config.toml
model = "model that answers yes/no questions on an image's attributes"
encoder_kernel_size = 3
encoder_avg_pool_shortcut = false
encoder_widths = [64, 96, 144]
fusion_encoder_activation = "gelu"
fusion_encoder_drop_path = 0.05
optimizer = "adam_atan2"
beta2 = 0.99
weight_decay = 0.1
Rows from block 2 of the fusion encoder of a small model that answers yes/no questions on an image's attributes, named by matrix and row number. Rows with one number belong to one neuron. Each number is 128 + 24 x the weight over its row's rms, rounded and kept within 0 to 255. All counts start at 0. After the name is the row's rms in percent of the matrix's.
After each neuron's rows are labels from the 100 texts, of 14976, where the neuron reaches its highest value: "fires on" is the input token at the peak. Only what is clearly more common there than usual is listed. The data: photos of plants and fungi (iNaturalist).
# fc1: MLP up (fusion_encoder.blocks.2.mlp.fc1.weight, 512x256), inputs 86-171
# fc2: MLP down (fusion_encoder.blocks.2.mlp.fc2.weight, 256x512, transposed), outputs 86-171

fc1.465 082 [ 89 137 121 128  98 135 139  97 155 162 125 112 171 110 151 102 133 126 129 124 163 119 167 133 160 108 154 129 179 103 126 131 139  92 132 102  77  97 148 120 115  87 142 148 148 108 146 164 128  96 114 159 126 125 148 131 138 124 117 175 174 106 138 116 110 103 168  76 107 156 152 148 123  89 112 175 131 130  75  98 108 130 113 111 139 109]
fc2.465 094 [156 124  93  97 119 134 148 155 115 117 108 142 128 133 127 130  98 140 110 102 120 133 134 110 113 182 141 106 109 143  93 125 156  92 110 151 163 115 154 132 101 131 171 142 156 144 127 104 114 142 113  91  49 156 141 119 116 129 152 123 114 187  79 101 101 126 123 167  90  98 111 142 135 153 139 148 152 114 131 133 109 129 164  69 112 110]
fires on: "class Magnoliopsida"; "order Pinales"

fc1.314 114 [143 145 137 156  97 106 164 114 114 148 147 116  79  85 160 105  96 128 143 169 124  91 122 155 126 170 134 136 149 141 119  91  91 140 107 130  92 152 115 111 143 133 161 127 113 157 161 156 133 139 103  56 151 102 123 123 128 114 139 123 121 156  99 120  97 192 135 110 120 117 119 128 143 148  91 109 144 116 127 167  85 141 110 130 130 105]
fc2.314 099 [159 136 144 123 126 151 140 132 112 126 144 166 133 118 128  95 139 163 146 134 115 123 158 149 145 149 141 148 162  95 130 149 100 122 108 139 140 120  91 161 170 112 127 103 167 104 153 148 137 123 156 106 145 145 148 119 118 131 105 137  85 182 136 123 119 137  88 121 168 114 165 153 148  96 110 135 111 162 146 134 185 117 137 134 134  95]
fires on: "phylum Basidiomycota"; "order Fagales"; "class Agaricomycetes"; "class Lecanoromycetes"

fc1.142 107 [125 124 113 120 104  99 146  64 123 109 159 130  64 102 125 143  96 125 129 149 127  96 110 138 123 165 122 134  99 129 128  88 146 132 164 119 112 152 128  90 149 170 107 129 104 148 121 146  85 116 100 123 120 153 117  95 112 120 104 105 134 127 112  68 140 160 148 118 104 137 116 150 113 153 124 153 150 111 162 169 164 104  81 184 116  96]
fc2.142 127 [ 76 119 106 116 115 115 118 134 122 148 152  90 122 168 130 144 142  96 147 128 149 125 114 146 148 132 109 127 111 101 127 151 149 131 141 139 129 167 128 131  86 122 117 133 124 152 107 150 130 136 129 119 121 154 132 105 166  97 175 129 140  76 109 139 112 127 119 116 151 118 113  72  91 113 116 128 168 124 124 101 118 129 130 124  94 127]
fires on: "order Poales"; "order Polypodiales"; "order Alismatales"; "order Asparagales"

fc1.342 119 [114 107  97 154 141 124 100 110 117 107 123 101  71 126 109 171 104 140 127 155 130  74 105 139 175 144 133 117  90 145 114 118 160 175 170 115 141 159  77 116 114 159 107 171 113 152 106 172  56 141 108 109 122 154 125 133 169 114 123 112 135 104 120  81 121 138 130 143 141 163 136 124  91 106 108 167 163 137 147 121 150  82  87 163 100  81]
fc2.342 146 [104  97 119 118 130  97 101 121 141 165 155  90 133 147 116 148 142 133 124 104 155 103 124 155 158 145  93 133 111 117 133 138 135 123 142 139 138 178 138 138  93 162 113 160 132 154  81 160 127 131 117 149 117 140 133 103 162  95 193 139 154  79 126 113 154 138 121 155 108 132 125  66  73 104 117 154 148 135 140  85 134 126 129 111 106 118]
fires on: "order Poales"; "order Alismatales"; "order Polypodiales"; "order Asparagales"

fc1.269 100 [124 139 151 117 162 160 143  59 121 135 134  84 141 148 164  85 137 147  95 157 125 125 120 118 132 130 151 142 113 186 120 104 147 144 159 166 110 144 153 103 150 120 155 150 165 137 144 131 138 126 125 116 138 158 110 149 101 148  95 108 133 121 102  77 119 157 112 136 132 122  86 147 120 161 121 105 141  95  89 125 120 136 136 148 115 102]
fc2.269 100 [159 180 124 133 124 121 110 130 138  86 145 146 124 147 143 168 126 147 151 128  73  83 100 139 123  83 137 119 155 106 115 128  95 164  85 128 141 170 116 127 121 124 133 117 184 118  75 133 106 149 133 144 114 134 116 108 100 137  90 125 187 123 139 100 176 111 142 120 121 128 121 132  76  81  95  90 139 111 134 106 155 123 141 121 150 120]
fires on: "phylum Tracheophyta"; "class Pinopsida"; "order Pinales"; "class Polypodiopsida"

fc1.281 091 [118 123 130 129  99 113 161 142 125  78 138 130 122 128 137 156 129 145 111 120 147 108 113 145  65 118 150 140 134 148 140  91 124 126  67 141  99 144 145 107 158 125 176 173 133 124 102 148 107 151 123 122 161 139  96 116 126  76 107 131 133 122 141 156 122 156  92 121 101 131  70 128 181 107  76 111 144 103 124 158 112 110 122 164 106 159]
fc2.281 088 [106 106 112  74 133  96 118 165 149 137 142 100  96 104  78 158 107 151 140 148  78 129 161 103  92 142 151 140 168 122 147 123 101 102 129 137 136 105 147 125  80 145 104 142 126 114 144 133  95 104 100 115 131 138 122 140  99 144 143 106  94 151 141  82 164 128  96 118 112 121 152 135  89 125 154 178 153 150 125 116 163 119 114 115 137  89]
fires on: "phylum Basidiomycota"; "order Zygophyllales"; "class Agaricomycetes"; "class Pinopsida"

fc1.217 105 [ 84 102 132 157 119 100 134  91 112 107 123 123 105 133 125 136 120 110 119 135 124  87 103 139 135 143 137  86 135 136 139 137 149 134 121  95 144 132 103  96 124 145 126 132 148 178 123 206 118 132 115 137 159 135 148 116 144 138 100 107 143 114 149  80 135 187 153 150 151 118  96 104 149 141 125 146 154 142 150 160 145  97 111 186  98 119]
fc2.217 120 [ 71  90 118  92 135  97 112 121 118 155 166  98 116 113 118 123 150 124 113 127 150 142 122 142 113  98  87 157  88 123 142 144 116 130 136 140 120 173 149 144  65 137 110 139 115 173  79 165 147 158 131 132 122 146 121 116 164 100 134 134 137  83 134 150 141 126 102 116 122 137 119  93  65 135 120 147 138  89 141  72 127 145 110 146 133 154]
fires on: "class Polypodiopsida"; "order Pinales"; "class Pinopsida"; "order Polypodiales"

fc1.498 118 [147 139  87 162 158  93 203 110 164 149 112 119 134 103 160 171 100 167 135 161 122 132 120 125 124 144 128 171 119 155 143  88 137 149 130  90 138 188 104 155  95  91 147 142 118 139 163 139 132 155  86 146 126 136 132 102 145 147 142 127 108 130 122 101 147 195 128 125 142 129 130  98 135 161 119 117 146 117 160 128 128 141 110 139 174 114]
fc2.498 117 [ 91 124 130 159 128  95 135 111 133 166 138  88 130  87 116 121 154 128 136 150 147 157 168 132 129 132 135 199 144 116 141 129 102 106 146 109 164 112 113  99 121 134 151 121  78 121 112 149 111 140 108 133 134  65 155 136 149 137 157 122  69  93 149 134 145 159 121 128 181 164 109 123  95 159 151 153 142 119 127 137 126 117  85 107 145 112]
fires on: "class Polypodiopsida"; "order Polypodiales"; "class Liliopsida"

fc1.304 097 [ 99 140 150 131 120 128 132  99 169 111 117 126 104 148 138 125 144 123 110 147 140 146 126 145 130 152 137 139 120 199  95  93 188 117 149 122 115 130 160 104 119 169 136 140 146 152 112 133 155 101 101 123 161 137 139 157 123 154 116 110 128  95  99 134 139 170 177 130 113 127 106 101 143 114 127 132 184 114 157 140 133 120 116 155 148  90]
fc2.304 090 [133 119  78 131  91 124 134 161 137  92 128 130 165 142 165 142 118 124 115 118 119 115 139 115 144 100 113 122 151 108 130 123 185  73 144 144 133 101 141 150 155 116 106 171 111  77 139 147 122 111 116 187 141 111 103 102  95 145 138 138 147 124 152 120 174 135 107 125 114 133 150 100 124  85 101 159  95 176 109 140 112 116 126 126 132 139]
fires on: "order Pinales"; "class Pinopsida"; "order Lycopodiales"; "class Polypodiopsida"

fc1.367 094 [121 141 139 112 123 124 151 103 123 129 100 126 117 153 104 141 138 110  93  95 142 128 153 140 137  92 127 123 157 163  71 142 123 109  96 137 128 117 128  82 172 154 112 134 114 139 148 129  87 110 108 138 157 151 131 110  81 128 110  84 137  89 136 116 128 136 116 129  92 137 111 147 184 113 126 127 139 111  57 115 125 119 101 123 149 118]
fc2.367 089 [122 172 112  96 160 145  83 159 125 132 126 138 114 137 168 101 127 117 107 117 102  85 121 143  97 138  93 102 136 131 126 119 144 132 142 106  87 142 142 163 133 184 101 148 146 148 118 151 153 153 149  96 132 128 117 135 134 120 143 150 127 125 129 118 130  93 111 121  99  54 191 118 118 132 111 109 132 153 117 139 127 134 150 123 141 119]
fires on: "class Bryopsida"; "phylum Ascomycota"; "class Marchantiopsida"; "class Lecanoromycetes"

fc1.289 095 [120 148 131 131  89 110 125 134 103  91 153 139 127  95 128 118 143 142 126 152 113 145 133 161 118 163 147 125 133 163 101 101 140 100 122 133  85 120 116 148 167 102 119  80 130 133 148 152 143 113 118  66 143 116 156 127  84 105 108  96 116 140 142  86 133 157 102 146 160 105  93 134 147 133  96 105 124 152 121 154 116 117 135 133 136  88]
fc2.289 092 [111 101  94 129 101 117 134 139 150 103 105 106 149 119 129 154 157 128 153 120 154 142 149 172 179 109 116 143 112 135 103  72 126  74 149 120 129 127 132 107 107 144 145 169  76  75 118 115  87  95  55 171 158 120 137 106 123 161 115 148 131 167 132 149 152 128 135 158 108 152 171 125 115 123  84 126 121 144 113 144  60 150 124 119 127 144]
fires on: "phylum Basidiomycota"; "order Polyporales"; "class Agaricomycetes"; "class Lecanoromycetes"

fc1.212 103 [169 126 123 107 169 129  92 131  98 106 120 129  68 151  98 116 101 131 147 137 129 104  87 131 162 131 159 100 116 123  99 140 116 148  98 135 119  90  66 143 123 158 135 124 155 134  92 176 116 172 139 118 132 137  97 135 135  81  64 101 147  97 141  85 121  97 118 140 113 135 121 149 120 106 152 123 143 146 114 108 133 104 126 214 129 138]
fc2.212 118 [115 106  81 128 106 147 118 130 108 180 130 115 156 101 138 144 147  44 127 125 154 153 171 124 152 106 109 165 124  96 125  99 117 109 147  96 131 122 147  91  92 122 153  86 109 147 129 110 134 105 148 105  71 122 147 138 139 116 144 134 111 111 124 159 132 130 105 158 138 177 138 121 138 156 126 126 118 109 120 118 102 155  92  93 126 147]
fires on: "phylum Tracheophyta"

fc1.0 094 [133 138 137 157 136 123 108 147 134 114 172 166 136 129 137 157 151  81 120 103 134 128 126 174 118 145 123 144 110 132 135 129 121 112  86 123 105 119 137  77 123 159 133 135 135 162 136 186 105 109 113 128 158 114 149 131 103  96 109 127 158 126 115 141 120 106 158 136 100 115 136 128 117 129  71 119  97 146 122 140 153  93 112 152 154  84]
fc2.0 077 [148 113 129  89 164 145 108 152 124 114 121 168 104 128  92 121 146 126  94 102 116 175 139  66 133  91 180 164 125 122 162 136 127 115 130 124 165 160 133 154 120 186  88 140 110 139 148  86 132 124 149 126 106 186 140 102 114 158 116 135 146 125  86 142 158 126 112 112 112  72 141 114 130  80 149 120 131 161 134 132 135 105 115 122 154 129]
fires on: "phylum Basidiomycota"; "order Zygophyllales"; "class Pinopsida"; "class Lycopodiopsida"

fc1.320 100 [143 137 160 143 162 168 154  81 124 134 141 112 145 151 140 122 126 160 130 158 103 104  93 132 145 142 144 132 128 135 148 126 127 142 174 120 119 150  88  69 118 125 150 160 134 167 149 144 107 139 112 103 107 117 139 144 107 106 119 141 136 152 113 103 103 166 105  90 126  85 137 122 157 124 128 128 102 110 161 150 144 127 131 154 148 101]
fc2.320 100 [160 137 112 165  90  90 152 132 142 110 138 128 159 127 139 108 102 122 142 140 124  99 141 120 151 135 153 135 167 130  96 113 174 140  86 140 173 135 134 133 140 146 111 174 107  99 145 121 125  97 139 142 165 141 126 106 105 116 123 124 112 136 171 135 103 146 103  88 156 106 125 113 128 105  98 102 124 187 138 171 135  79 124 157 114  92]
fires on: "order Fagales"; "class Pinopsida"; "order Pinales"; "class Polypodiopsida"

fc1.70 103 [129 129 138  98 105 100 164 147 109 101  73 137  62 123  79 143 110 104  96 109 155 105 117 130  97 126 144 110 119 124 120 136 127 114 101 193 118 109 133 116 149 135 133 115 147 127  94 162 113 140 102 108 118 134 120  97  68  84 110 107 152 113 139 135 132 101 105 113 104 139 131 135 127 114 122 133 158 104  98 164 111  98  84 139 122 164]
fc2.70 101 [104 134  97 159 181 127 106 109 168 162 162 151 144 145 142 127 103 159 180 147 126 107  83 131 150 191 137 116 144 178 145  82 164 152 158 105 193 116  98  93 105 122 143 124  84 107 157 148 145 139 144 146 133 165 133 122 134 126 168 133 103 139 171 117 114 124 125 126 126 119 128 146 116 125 125 116 132 126 141 151 136 101 112 123 124  89]
fires on: "class Magnoliopsida"

fc1.328 098 [158 123 118 126 173 103 162 113  91 113 149 134 139 110 174 137 124 156 135 148 138  67 112 120 138 168 117 151 174 151 139  89 144 167 135 100 106 174  65 103 153 120 117 141 116 145 160 146 113 127  87 100 139 161 119  98 129 103 104 127 133 130 126 103  99 174 139 131 148  93 140 128 128 141  95 118 178 135 128 171 153 140 128 142 136  95]
fc2.328 096 [106 150 142 108 129 149 146 149 128 137 111 157 134  93  89 103 155 151 154 142 100 103 187 141 114 165 123 158 133 139 143 139 121 100  93 145 114  93 117 133 113 128 138 125 119 105  91 123 163  93 149 110 172 104 135 102 135  81  87 134 128 148 133 119 118 148 116 143 159 128 164 123 156 122 133 134 119 141 131 181 136 146 126 130 139 114]
fires on: "order Fagales"; "phylum Basidiomycota"; "class Pinopsida"; "order Pinales"

fc1.374 099 [144 121 134 142 123 126 146 110 108 109 141 153 119 137 126 150 147 127 113 105 160  96 113 119 132 156 140 127 150 178 105 135 155 108 130 156 140 118 105  85 164 153 132 171 124 184 119 137 115  79 107 106 150 108 126 135  88 136 105 113 150 169 132  81 107 151 147 135  95 142  90 101 125 133 116 125 133 136 138 143 133 130 137 139 120  98]
fc2.374 095 [160 133  94 128 117 138 129 119 154 119 130 148 155 154 174 121 115 110 131  95  92 127 109 130 136  82 119 125 137 141 106  81 162 126 122 117 128  97 136 120 181 119  86 147  82 121 153 148 127 133 112 207 127 101  95 117 156 158 102 155 119 144 202 104 148 121 127  80 120 175 133 130 123 126 130 169  92 142 125  95 119  94 116 147 150 120]
fires on: "order Pinales"; "class Pinopsida"; "class Bryopsida"; "class Marchantiopsida"

fc1.83 096 [157 115  92 132 124 128 118  74 111 105 132 143  84 124 120 135 151 128 124 151 103 101 124 136 111 134 160 122 135 130 144 119 150 173 115 148 131 145 112 100 159 175 176 157 149 128 128 118  97 174 101  76 124 153 102 123 105 107  97  94 138 133 134 119  98 171 134 102 120 133 133 103 126 132  99 120 167 141 154 171 153 107 105 144 128 103]
fc2.83 104 [ 84 120 177  96 136  91 130 137 128 108  93 112 150 107 110 146 156 157 117 128 148 123 133 121 138 142 119 156 106  89 137 103 127  92 136 170 139 122 122 104 126 118 134 139 128 162 131 131 143 130  80 142 126 139 163  93 150  88 153 172 101 161 132 153 106 138 121 139 124 104 133 142 125 129 108 163 119 136  62 149 105 136 161 123 135 173]
fires on: "order Poales"; "order Alismatales"; "order Asparagales"; "order Liliales"

fc1.254 098 [159 104 150 184 133  88 158  81  75 122 107 157  93 117  96 194 125 126 100 131 129 113 137 156 107 121 140 149  87 116 100 145 140 160 106  88 137 145 125 115 144 145 162 139 130 178  96 179 104 120 105 138 129 116 130 158 111  95 106 114 130  94 134 112 118 140 150 105 138 127 144 128 109  96 104 143 128 136 168 153  97 102 127 130 149 127]
fc2.254 111 [107 154 181  77 139 144 118 124 121 133 114 154 140 132 125 146 159 108 115 122 158 130 124 133 129 150 158 143 135 115 139 100 108 104 121 168 136 118 127 120 130 124 116  77 151 164 125  79 129  81 120 123 122 140 123 135 138 104 136 112 152 138 155 161  73 134 127 169 109 119 147 182 162 146 110 138 132 130  82 114 120 125 145 144  77 165]
fires on: "class Magnoliopsida"; "order Pinales"; "class Polypodiopsida"; "class Lycopodiopsida"

fc1.138 094 [115 130 130  74 140 148 123 176 124 123 116 147 153 118 190 118 150 123 105 117 137 111 126 110 126 123 154 117 142  62 142 102 140 137 137 119 129 150 140 151 109  95  92 146 133 109 136 156 124 108 140 127 113 155 105 118 142 111 136 147 130 159 160 113 134 130 153 127 138 135 151 160  61  82 103 135 107 120 134 128 117 169 156 116 141 114]
fc2.138 110 [134  98 142 124 130 151 133 124 147 115 133  97 122 148 112 149  94 117 107 125 141 132 142 106 148 135 135 135  84 138 149 138 136 134 144 104 108 131 114 150  57 110 107 163 132 150 137 133 141 114 112 153  33 135 137  95 137 126 127 118 135 133 117 141 141 148 164 142 136 124 121 128 105 111 156 140 158  99 134 105 110 117 141  18 136 123]
fires on: "order Fagales"; "order Proteales"; "order Malpighiales"; "order Cornales"

fc1.169 101 [131 118 147 148 172 123 173  80  74 159 143 125 128 131 110 135 142  84  81 123 182 112 143 160  88 120 148 119  96 136  91 124 167 118 124 140  91 135 132 111 147 108 153  93 124 147 145 137 115 144 133 108 146 121 123 117 138 116  84 147 128 117 135 137 138 175 143  96 130 153 154 115 132 128 113 176 139  84 155 162 128 123 100 142 146 112]
fc2.169 119 [137 124 172 110 155 167 107 125 124 140 150 160 115 109  93 121 117 147 109 122 119 128 135 114  93 146 123 109  86 111 138 117 104 131 102 153 144 153 130 169 123 136 110  97 145 142 145 105 152  80 142 110 135 158 140 156 167 125 152 135 162 138 124 130  79  98  87 128 125  76 136 184 148 110 165 121 132 100  95 109 149 145 169 129  78 143]
fires on: "class Polypodiopsida"; "class Liliopsida"; "class Pinopsida"; "order Polypodiales"

fc1.99 094 [119  88 107 128 188 125 126 137 132 136 135 124 159  90 147 146 137 151 161 136 126 137 114 136 122 142 145 127  97 161 132 139 115 112 139 140 122 166 132  92 154 119 125 121 126 142 152 139 111 171 136 102 168 129 131 111  87 115 125 106 145  92 101  72 136 143 113  83 122 127 112 146 126 118 119 140 156  88 150 149 131 112 108 151 144 120]
fc2.99 084 [ 95 123 138 128 102 139 147 141 132 129 116 120 133 155 140 158 101 121 133 107 112 101  94  95 140 127  96 110 135 150 100 161 164 103 129 135 130 162 112 132  78 166 121 132 127 126 154 143 161 130  87 145 125 147 138 116 144 105 172 140 160 111 113 171 139 130 127  92 146 118 150 144  91 104  95 138 145 169 101 120 135 111 142 141 152 124]
fires on: "phylum Tracheophyta"

fc1.200 095 [ 52 132  96 139 160 120 133 105 119  98 144 173 104 110 109 188  86 128 139 168 132  80 118 123 147 125 152  57 109 118 118  76 135 158 146  92 143 152 106 108 117 129 128 125 114 150 125 162 110 121  91 121 125 159 149  98 118 115 129 115 139 122 122  92 120 129 127 118 160 125 122 157  94 107 135 124 160 114 123 140 128 100  92 173 129  95]
fc2.200 111 [105 117 136  89 131  87 114 135 131 143 146  78 136 140 144 148 131 103 130 122 142 135 143 140 134 102 121 107  93 129 160 147 136 119 133 145 133 121 140 136  70 106 115 106  88 154 130 162 136 158 126 133 121 148 112 116 155 104 166 153 138  86 113 176 121 136 137 128 123 124  83  97  73  99 136 133 144 104 129  83 104 115 129 130 108 131]
fires on: "order Poales"; "class Polypodiopsida"; "order Alismatales"; "order Polypodiales"

fc1.55 097 [132 146 130 119 111 120 135 120 105 106 142 118  91 104 146 126 127 135 130 154 129  83 112 168  88 138 165 122 117 144 152 111 149 167 106 140 115 119  86 120 141 113 125 146 144 129 156 115  92 158  92  52 162 137 117 126 129 135 128 111 135 136 128 118 144 121  95 123 144 146 121 148 129 119 109 118 133 122 138 157 142  99 130 162 128  65]
fc2.55 097 [106 130 149  67  94 126 126 128 140 108  74  95 146 124  96  92 157 156 124 106 149  97 129 128  94 120  97 149 113 118 133 113 139  74 156 156 133 124 127 137 103 127 148 115 128 155 130 111  92  99  92 127 123 144 164  97 130 139 150 175 134 145 133 157  94 128 117 135 143  64 182 150 136 107  86 164 149 106  92 125 130 132 152  93  87 120]
fires on: "phylum Basidiomycota"; "class Agaricomycetes"; "order Polyporales"

fc1.404 096 [110 130 135 119 173 161 125 122 133 100 106 159  71 127 141  90 151 127 136 147 177  94  98  98 151 129 164 153 120 147 157 140 188 136 148 143  77 191 129 100 154 116 145 110 158 159 163 140  95 135 126 131 156 136 139 133 103 120 109 121 132 131 103  72 100 138  84  81 149 156  96 117 129 111  99  94 139 129 144 154 160 125 133 132 132  81]
fc2.404 084 [145 134 102 117 123 140 148 138 119 159 119 143 138 100 116 139 109 112  95 183 116 170  96  96 135  56  65 126 140 109 145 140 111  82 140 126 112  80 148 164  83 150 137 118 152 178 110 130 124 130 143  91 170 127 116 105 141 128 140 123 123 107 154 133 131 135 157 114 144 172  75 134 138 105 128 129  46 125 152 108  95 157 109 114 131 115]
fires on: "class Bryopsida"; "class Lecanoromycetes"; "class Polypodiopsida"

fc1.337 103 [145 126 185 154 160  94 162 113  96 119 137 135 114 102 138 114 137 163 129 143 120 156  96 153 110 131 145  98  99 123 135 113 117 144 123  96 120 160 105  95 133 109 175 129 170 126 145 149 123 126  99 110 135 149 114 130 118  84 119 112 134 150 170 114  74 145 136 144 120  99  82 140 148 142 133 102 135 138 106 151  82 143 151 166 115  87]
fc2.337 078 [117 137  63  89 153  95 102 154 100 119 170 142  94 127 160 152 149 146 150 159 121  77 147 130 143 151 123 109 127 130 137 144 152 125 142 135 103 146 105 136 163 141 155 156 133 121 134 111 119 113 139 140 168 139 125 124 171 131 115 131 126 155 162 183 120 101 109 113 164 124 160 130 124 117 101 120 143 131 180 134 104 146 156 177 112 118]
fires on: "phylum Basidiomycota"; "order Polyporales"; "class Agaricomycetes"; "order Fagales"

fc1.94 098 [153 140 117 142 147 132 142 138 104 140 155 144  76 149 137 145 114 129 118 127 126 107 123 152  96 156 157 142 126 153 114  83 146 147 126 131 109 165 126 104 142 139 116 133 132 127 116 166 123 132  81 101 155  89 169 162 104 103  83  98 132 106 142 114 158 128 138 112 182 147 107 130 115 126 128  89 121 144 122 156 147 138 110 149 150 120]
fc2.94 100 [ 91 103 171 116 123  95 141 117 100 107  68 105 119 112 101 105 136 143  86 105 139 128 167 121 129 153 140 145  98  94 150  86 125  86 132 134 142 115 128 114 132 107 158 138 107 160 142  92 110 117  92  99 128 136 154 125 130 105 149 170 118 138 148 117 121 139 122 168 156 102 149 164 121 133 111 157 132  96 137 134 103 147 150 135 118 167]
fires on: "phylum Basidiomycota"; "order Polyporales"; "class Agaricomycetes"

fc1.177 089 [127 114  95 122 106 130 134 131 152 163 135 101 115 144 140 119 161 124 129  72 190 123 128 147 108 137 139  89 135 183 141  94 116 167 131 130 103 120 120  78 101  86 131 146 121 127 172 146 158 101 125 114 129 125 139 113 112 126 126 104 109 146 129 108 113 129 167  51 142 122 146 139 160  74 101 111 101 174 160 153 113 122  71 109 122 145]
fc2.177 098 [125 126 110  91 115 140 144 165 101  97 173 139  92 154 112 155 134 118 137 121 120 147 134 139 145 139  94 159 122 101 167 141 137 103 114 172 132  94 108 141  86 123 135 143 135  95  97 139 143 164 115 121  69 113 163 121 134 102 151  97 132 107 121  85 124 106  98 115 143 131 119 119 122 122 129 146  79 143 137 137 134 149 149  79 153 104]
fires on: "class Bryopsida"; "phylum Marchantiophyta"; "phylum Ascomycota"; "order Pinales"

fc1.395 092 [109 106 136 154 133 160 137 125  81 116 130 137 128  94 165 136 124 141 116 150 160 129 117 133 149 153 151 126 112 188 120  84 147 123 150 114 155 157  99 109 157 108 153 124 116 137 128 159  80 115  98 116 155 157 123 123 134 131 125 115 113 127 100 126 166 161 131 104 155 130 134 100 108 121 104 144 115 116 117 120 111 143 135 157 156  93]
fc2.395 096 [143 107 121 184 158 105  96  95 161 132 133 151 108 104 146 138  80 116 162 144 128 118 126 126 157 178 127 131 156 160 148 144 125 165 106 113 121 114 102 151 123 122 118 151  68 134 106 144  88 137 115 166 160 132 131 151 140 119 123 134 116 114 131 127 125 148 131 119 125  97 138 107 126 147 106 116  97 142 156 140 162 122 107 195 121  77]
fires on: "class Polypodiopsida"; "class Liliopsida"; "order Polypodiales"; "class Pinopsida"

fc1.344 100 [110  94 112 134 120  97 147 128 100 133 170 128 109 124 110 133  95 153 140 141 145 102 115 136 167 117 126 110  99 129 135 102 106 130 135 111 122 146 122  79 129 156 117 151 112 145  89 178  98 104 104 108 175 120 115  98 110 116  96 110 168 116 114 112 120 148 108 140 172 161 134 127  78 111 109 126 128 128 147 147 127 130 117 171 125  88]
fc2.344 129 [105  95 124 133 140 108 108 107 131 141 144  56 118 135 131 171 146 128  81 129 145 119 142 141 122 136 115 145 103 114 132 136 151 151 137 139 147 162 127 121  78 134 114 111 123 167 101 127 144 166 114 120  93 159 131 106 150 106 176 139 153  90 126 136 129 159 118 146 140 129 122  76 102 115 130 146 163 128 154  79 163 121 114 105 118 122]
fires on: "order Poales"; "class Pinopsida"; "order Commelinales"; "order Equisetales"

fc1.35 089 [ 97 144 110 162 127 122 108 143 133 110 144 148 104 123 103 133  85 138 160 120 154 115 116 149 126 137 133 148 136 162 139 119 110 141 110 121 108 104 124 126 140 113 140 142 139 103 151 173 116 110 135 106 142 117 128 150  97 118 112 103 128 120 124 103 135 139 136 109 137 101  78 116 112 125  85 128 145 141 132 134  94  80 110 143 164  81]
fc2.35 076 [113 124 111 117 119 160 118 161 148 110 123 104  90 102 165  93 162 107 103 132 107 136 133  93 129 151 155 176 201  97  70 178 162 163 123 134 128 110  77 122 109 132  89 148 120 115 135 102 108 133 109 121 167 130 156 120 128 125  96  87 142 149  97 132 152 174 132 168  99 129 108 130 133 124 146 148 123 157 109 129 103 134 145 153 123  67]
fires on: "class Bryopsida"; "order Zygophyllales"; "class Marchantiopsida"; "class Lycopodiopsida"

fc1.234 100 [129 121 131 164 155 119 167 124 108 123 134 134 130 148  97 140 126 136 116 139 177 179 139 156 124  86 118  88 133 167 135 159 130  99 154 133  88 105 117 102 139 133 124 127 147 136 109 190 109 169 139 102 141 124 148  77 112  80  80 114 189 110 163 136 110 142 149 158 129 149 131 111 169  92 132 182 124  78 110 176 114 118  96 163 159 116]
fc2.234 111 [130 170 152 133 152 149 111  97 128 147 128 147  89 131 143 132 126 133 133 138 120 111 140 142 119 174 151 126 124 120 171 148  83 121 108 156 165 146 111 140 102 114 145  98 137 133 131  80 154  80 127 104 136 149 135 136 135 164 139 136 154 152 145 100  95 109 100 166 161  70 123 152 159 144 156 120 157 112  97 129 133 129 139 120  93 106]
fires on: "class Magnoliopsida"

fc1.382 098 [105 147 133 137 124 140 156 102 160 108 163 128 137 106 106 123 105 180 139 161 120  89  99 106 102 129 106  87 108 130 108 149 122 172 175 145  96 156  97 127 146 108 161  84 157 132 128 178  81 147 135 101 115 113  99 161 105 131 109 138 154 140  77 134 129 144 160 145 153 119  99 158  96 120 120  76 116 109 135  96 123 128 163 148 148 112]
fc2.382 112 [103 123 148  82 109 114 106 140 115  74  80 155 123 140 139 136 128 154 119 119 137 134 128 126 112  91 107 115 111 105 116 107 104 126 113 123 122 134 142 118 116 138 112 123 140 149  79 130 129 137 135 127  72 109 108 118 152  97 105  80 195 126 109 131  98 103 114 170 104 177 142 157 102 114 128 144 129 100 125 127 109 142 161 129 144 150]
fires on: "class Magnoliopsida"

fc1.181 101 [ 85 115 137 169 149 164 131 140  83 114 136 127  90 131 102 121 116 160  82 110 136 145 132 195 151 109 179 114 129 153  77 144 162 124 150 157 121 137 134 125 114 113 147 129 120 158 120 166 100 131 110 123 153 106 130 107  82 142 105 107 157 113  85  97 109 114 152 117 105 167 113 114 128 132 134 139 129 119 117 132  97 115 133 122 144 114]
fc2.181 101 [119 111  99  90 121 164  70 152 126 143 115 159 119 155 106 146 175 142  65  77 139 136 121 134  60  99 114  87 124  96 117 112 115 114  95 148 121 102 138 179 146 133 120 134 128 129 137  77 134 131 142 119 137 128 135 134 115 137 147 159 167 121  90 139 100  78 135 135 125 107 131 164 168  92 109 159 109 119 122  95 100 139 160 141 120 113]
fires on: "order Pinales"; "class Polypodiopsida"; "order Lycopodiales"; "class Liliopsida"

fc1.301 111 [125 134 111 151 146 108 152 134 131 122 147 102 124 112 150 107 112 120 144 164  79 100 111 139 102 152  79 143 173 142 128 117 109 134 123 133 105 141 107 116 180  95 136 116 161 145 103 127 126 139 100 106 168  73 151 155 105 121 133 132 128 138 112 108 124 152 154 108 153 139 136  91 130 138  52  92 141 122 115 148 117 158 124 118 144 107]
fc2.301 098 [164 136 135 108 146 115 128 139  99  99 127 170  75 125 123 126  99 179 125 140 117  94 121 154  98 169 205 132 129 157 125 115 140 156  91 155 148 123 149 118 138 133  90 135 123 118 150 169 100 130 132 120 177 156  96 118 102  77 122 118 161 140 179 123 118 120  99 119 158 114 139 151 113  80 108 107 160 134 162  95 158 122 159 119 142  99]
fires on: "order Pinales"; "class Pinopsida"; "phylum Basidiomycota"; "class Lecanoromycetes"

fc1.145 100 [100 101 107 125 129 162 148 114 136 104 137 150 126 156 122 135 128 103 111 142 183 120 162 176 167 138 175 148 155 122 114 107 145 107 151 106 140  87 115 101 158 140 143 148 111 133 135 152 121  96 116 111 144 149 158 114 114 137 101 126 146 116 142  92 146 150 156 122 149 162  91 106 117 116 116 112 130 131 147 166 120  88 135 130 142 124]
fc2.145 106 [ 85 140 117 108 125 128  81  80 115 104 124 110 128 146 114 166 125 156 102 102 115 118 103 133 103 133  94 147 112 156 104 167 144 137 114 115 138 132 139 136 126 148  93 128 113 139 100 152 123 109 137 147 114 138 123  97 111 108 143  89 181  69 123 124 109 114 116  86 110 110 114  99  72 103 140 113  88 153 173  70 149 123 129 150 141 111]
fires on: "order Pinales"; "class Bryopsida"; "phylum Ascomycota"; "kingdom Fungi"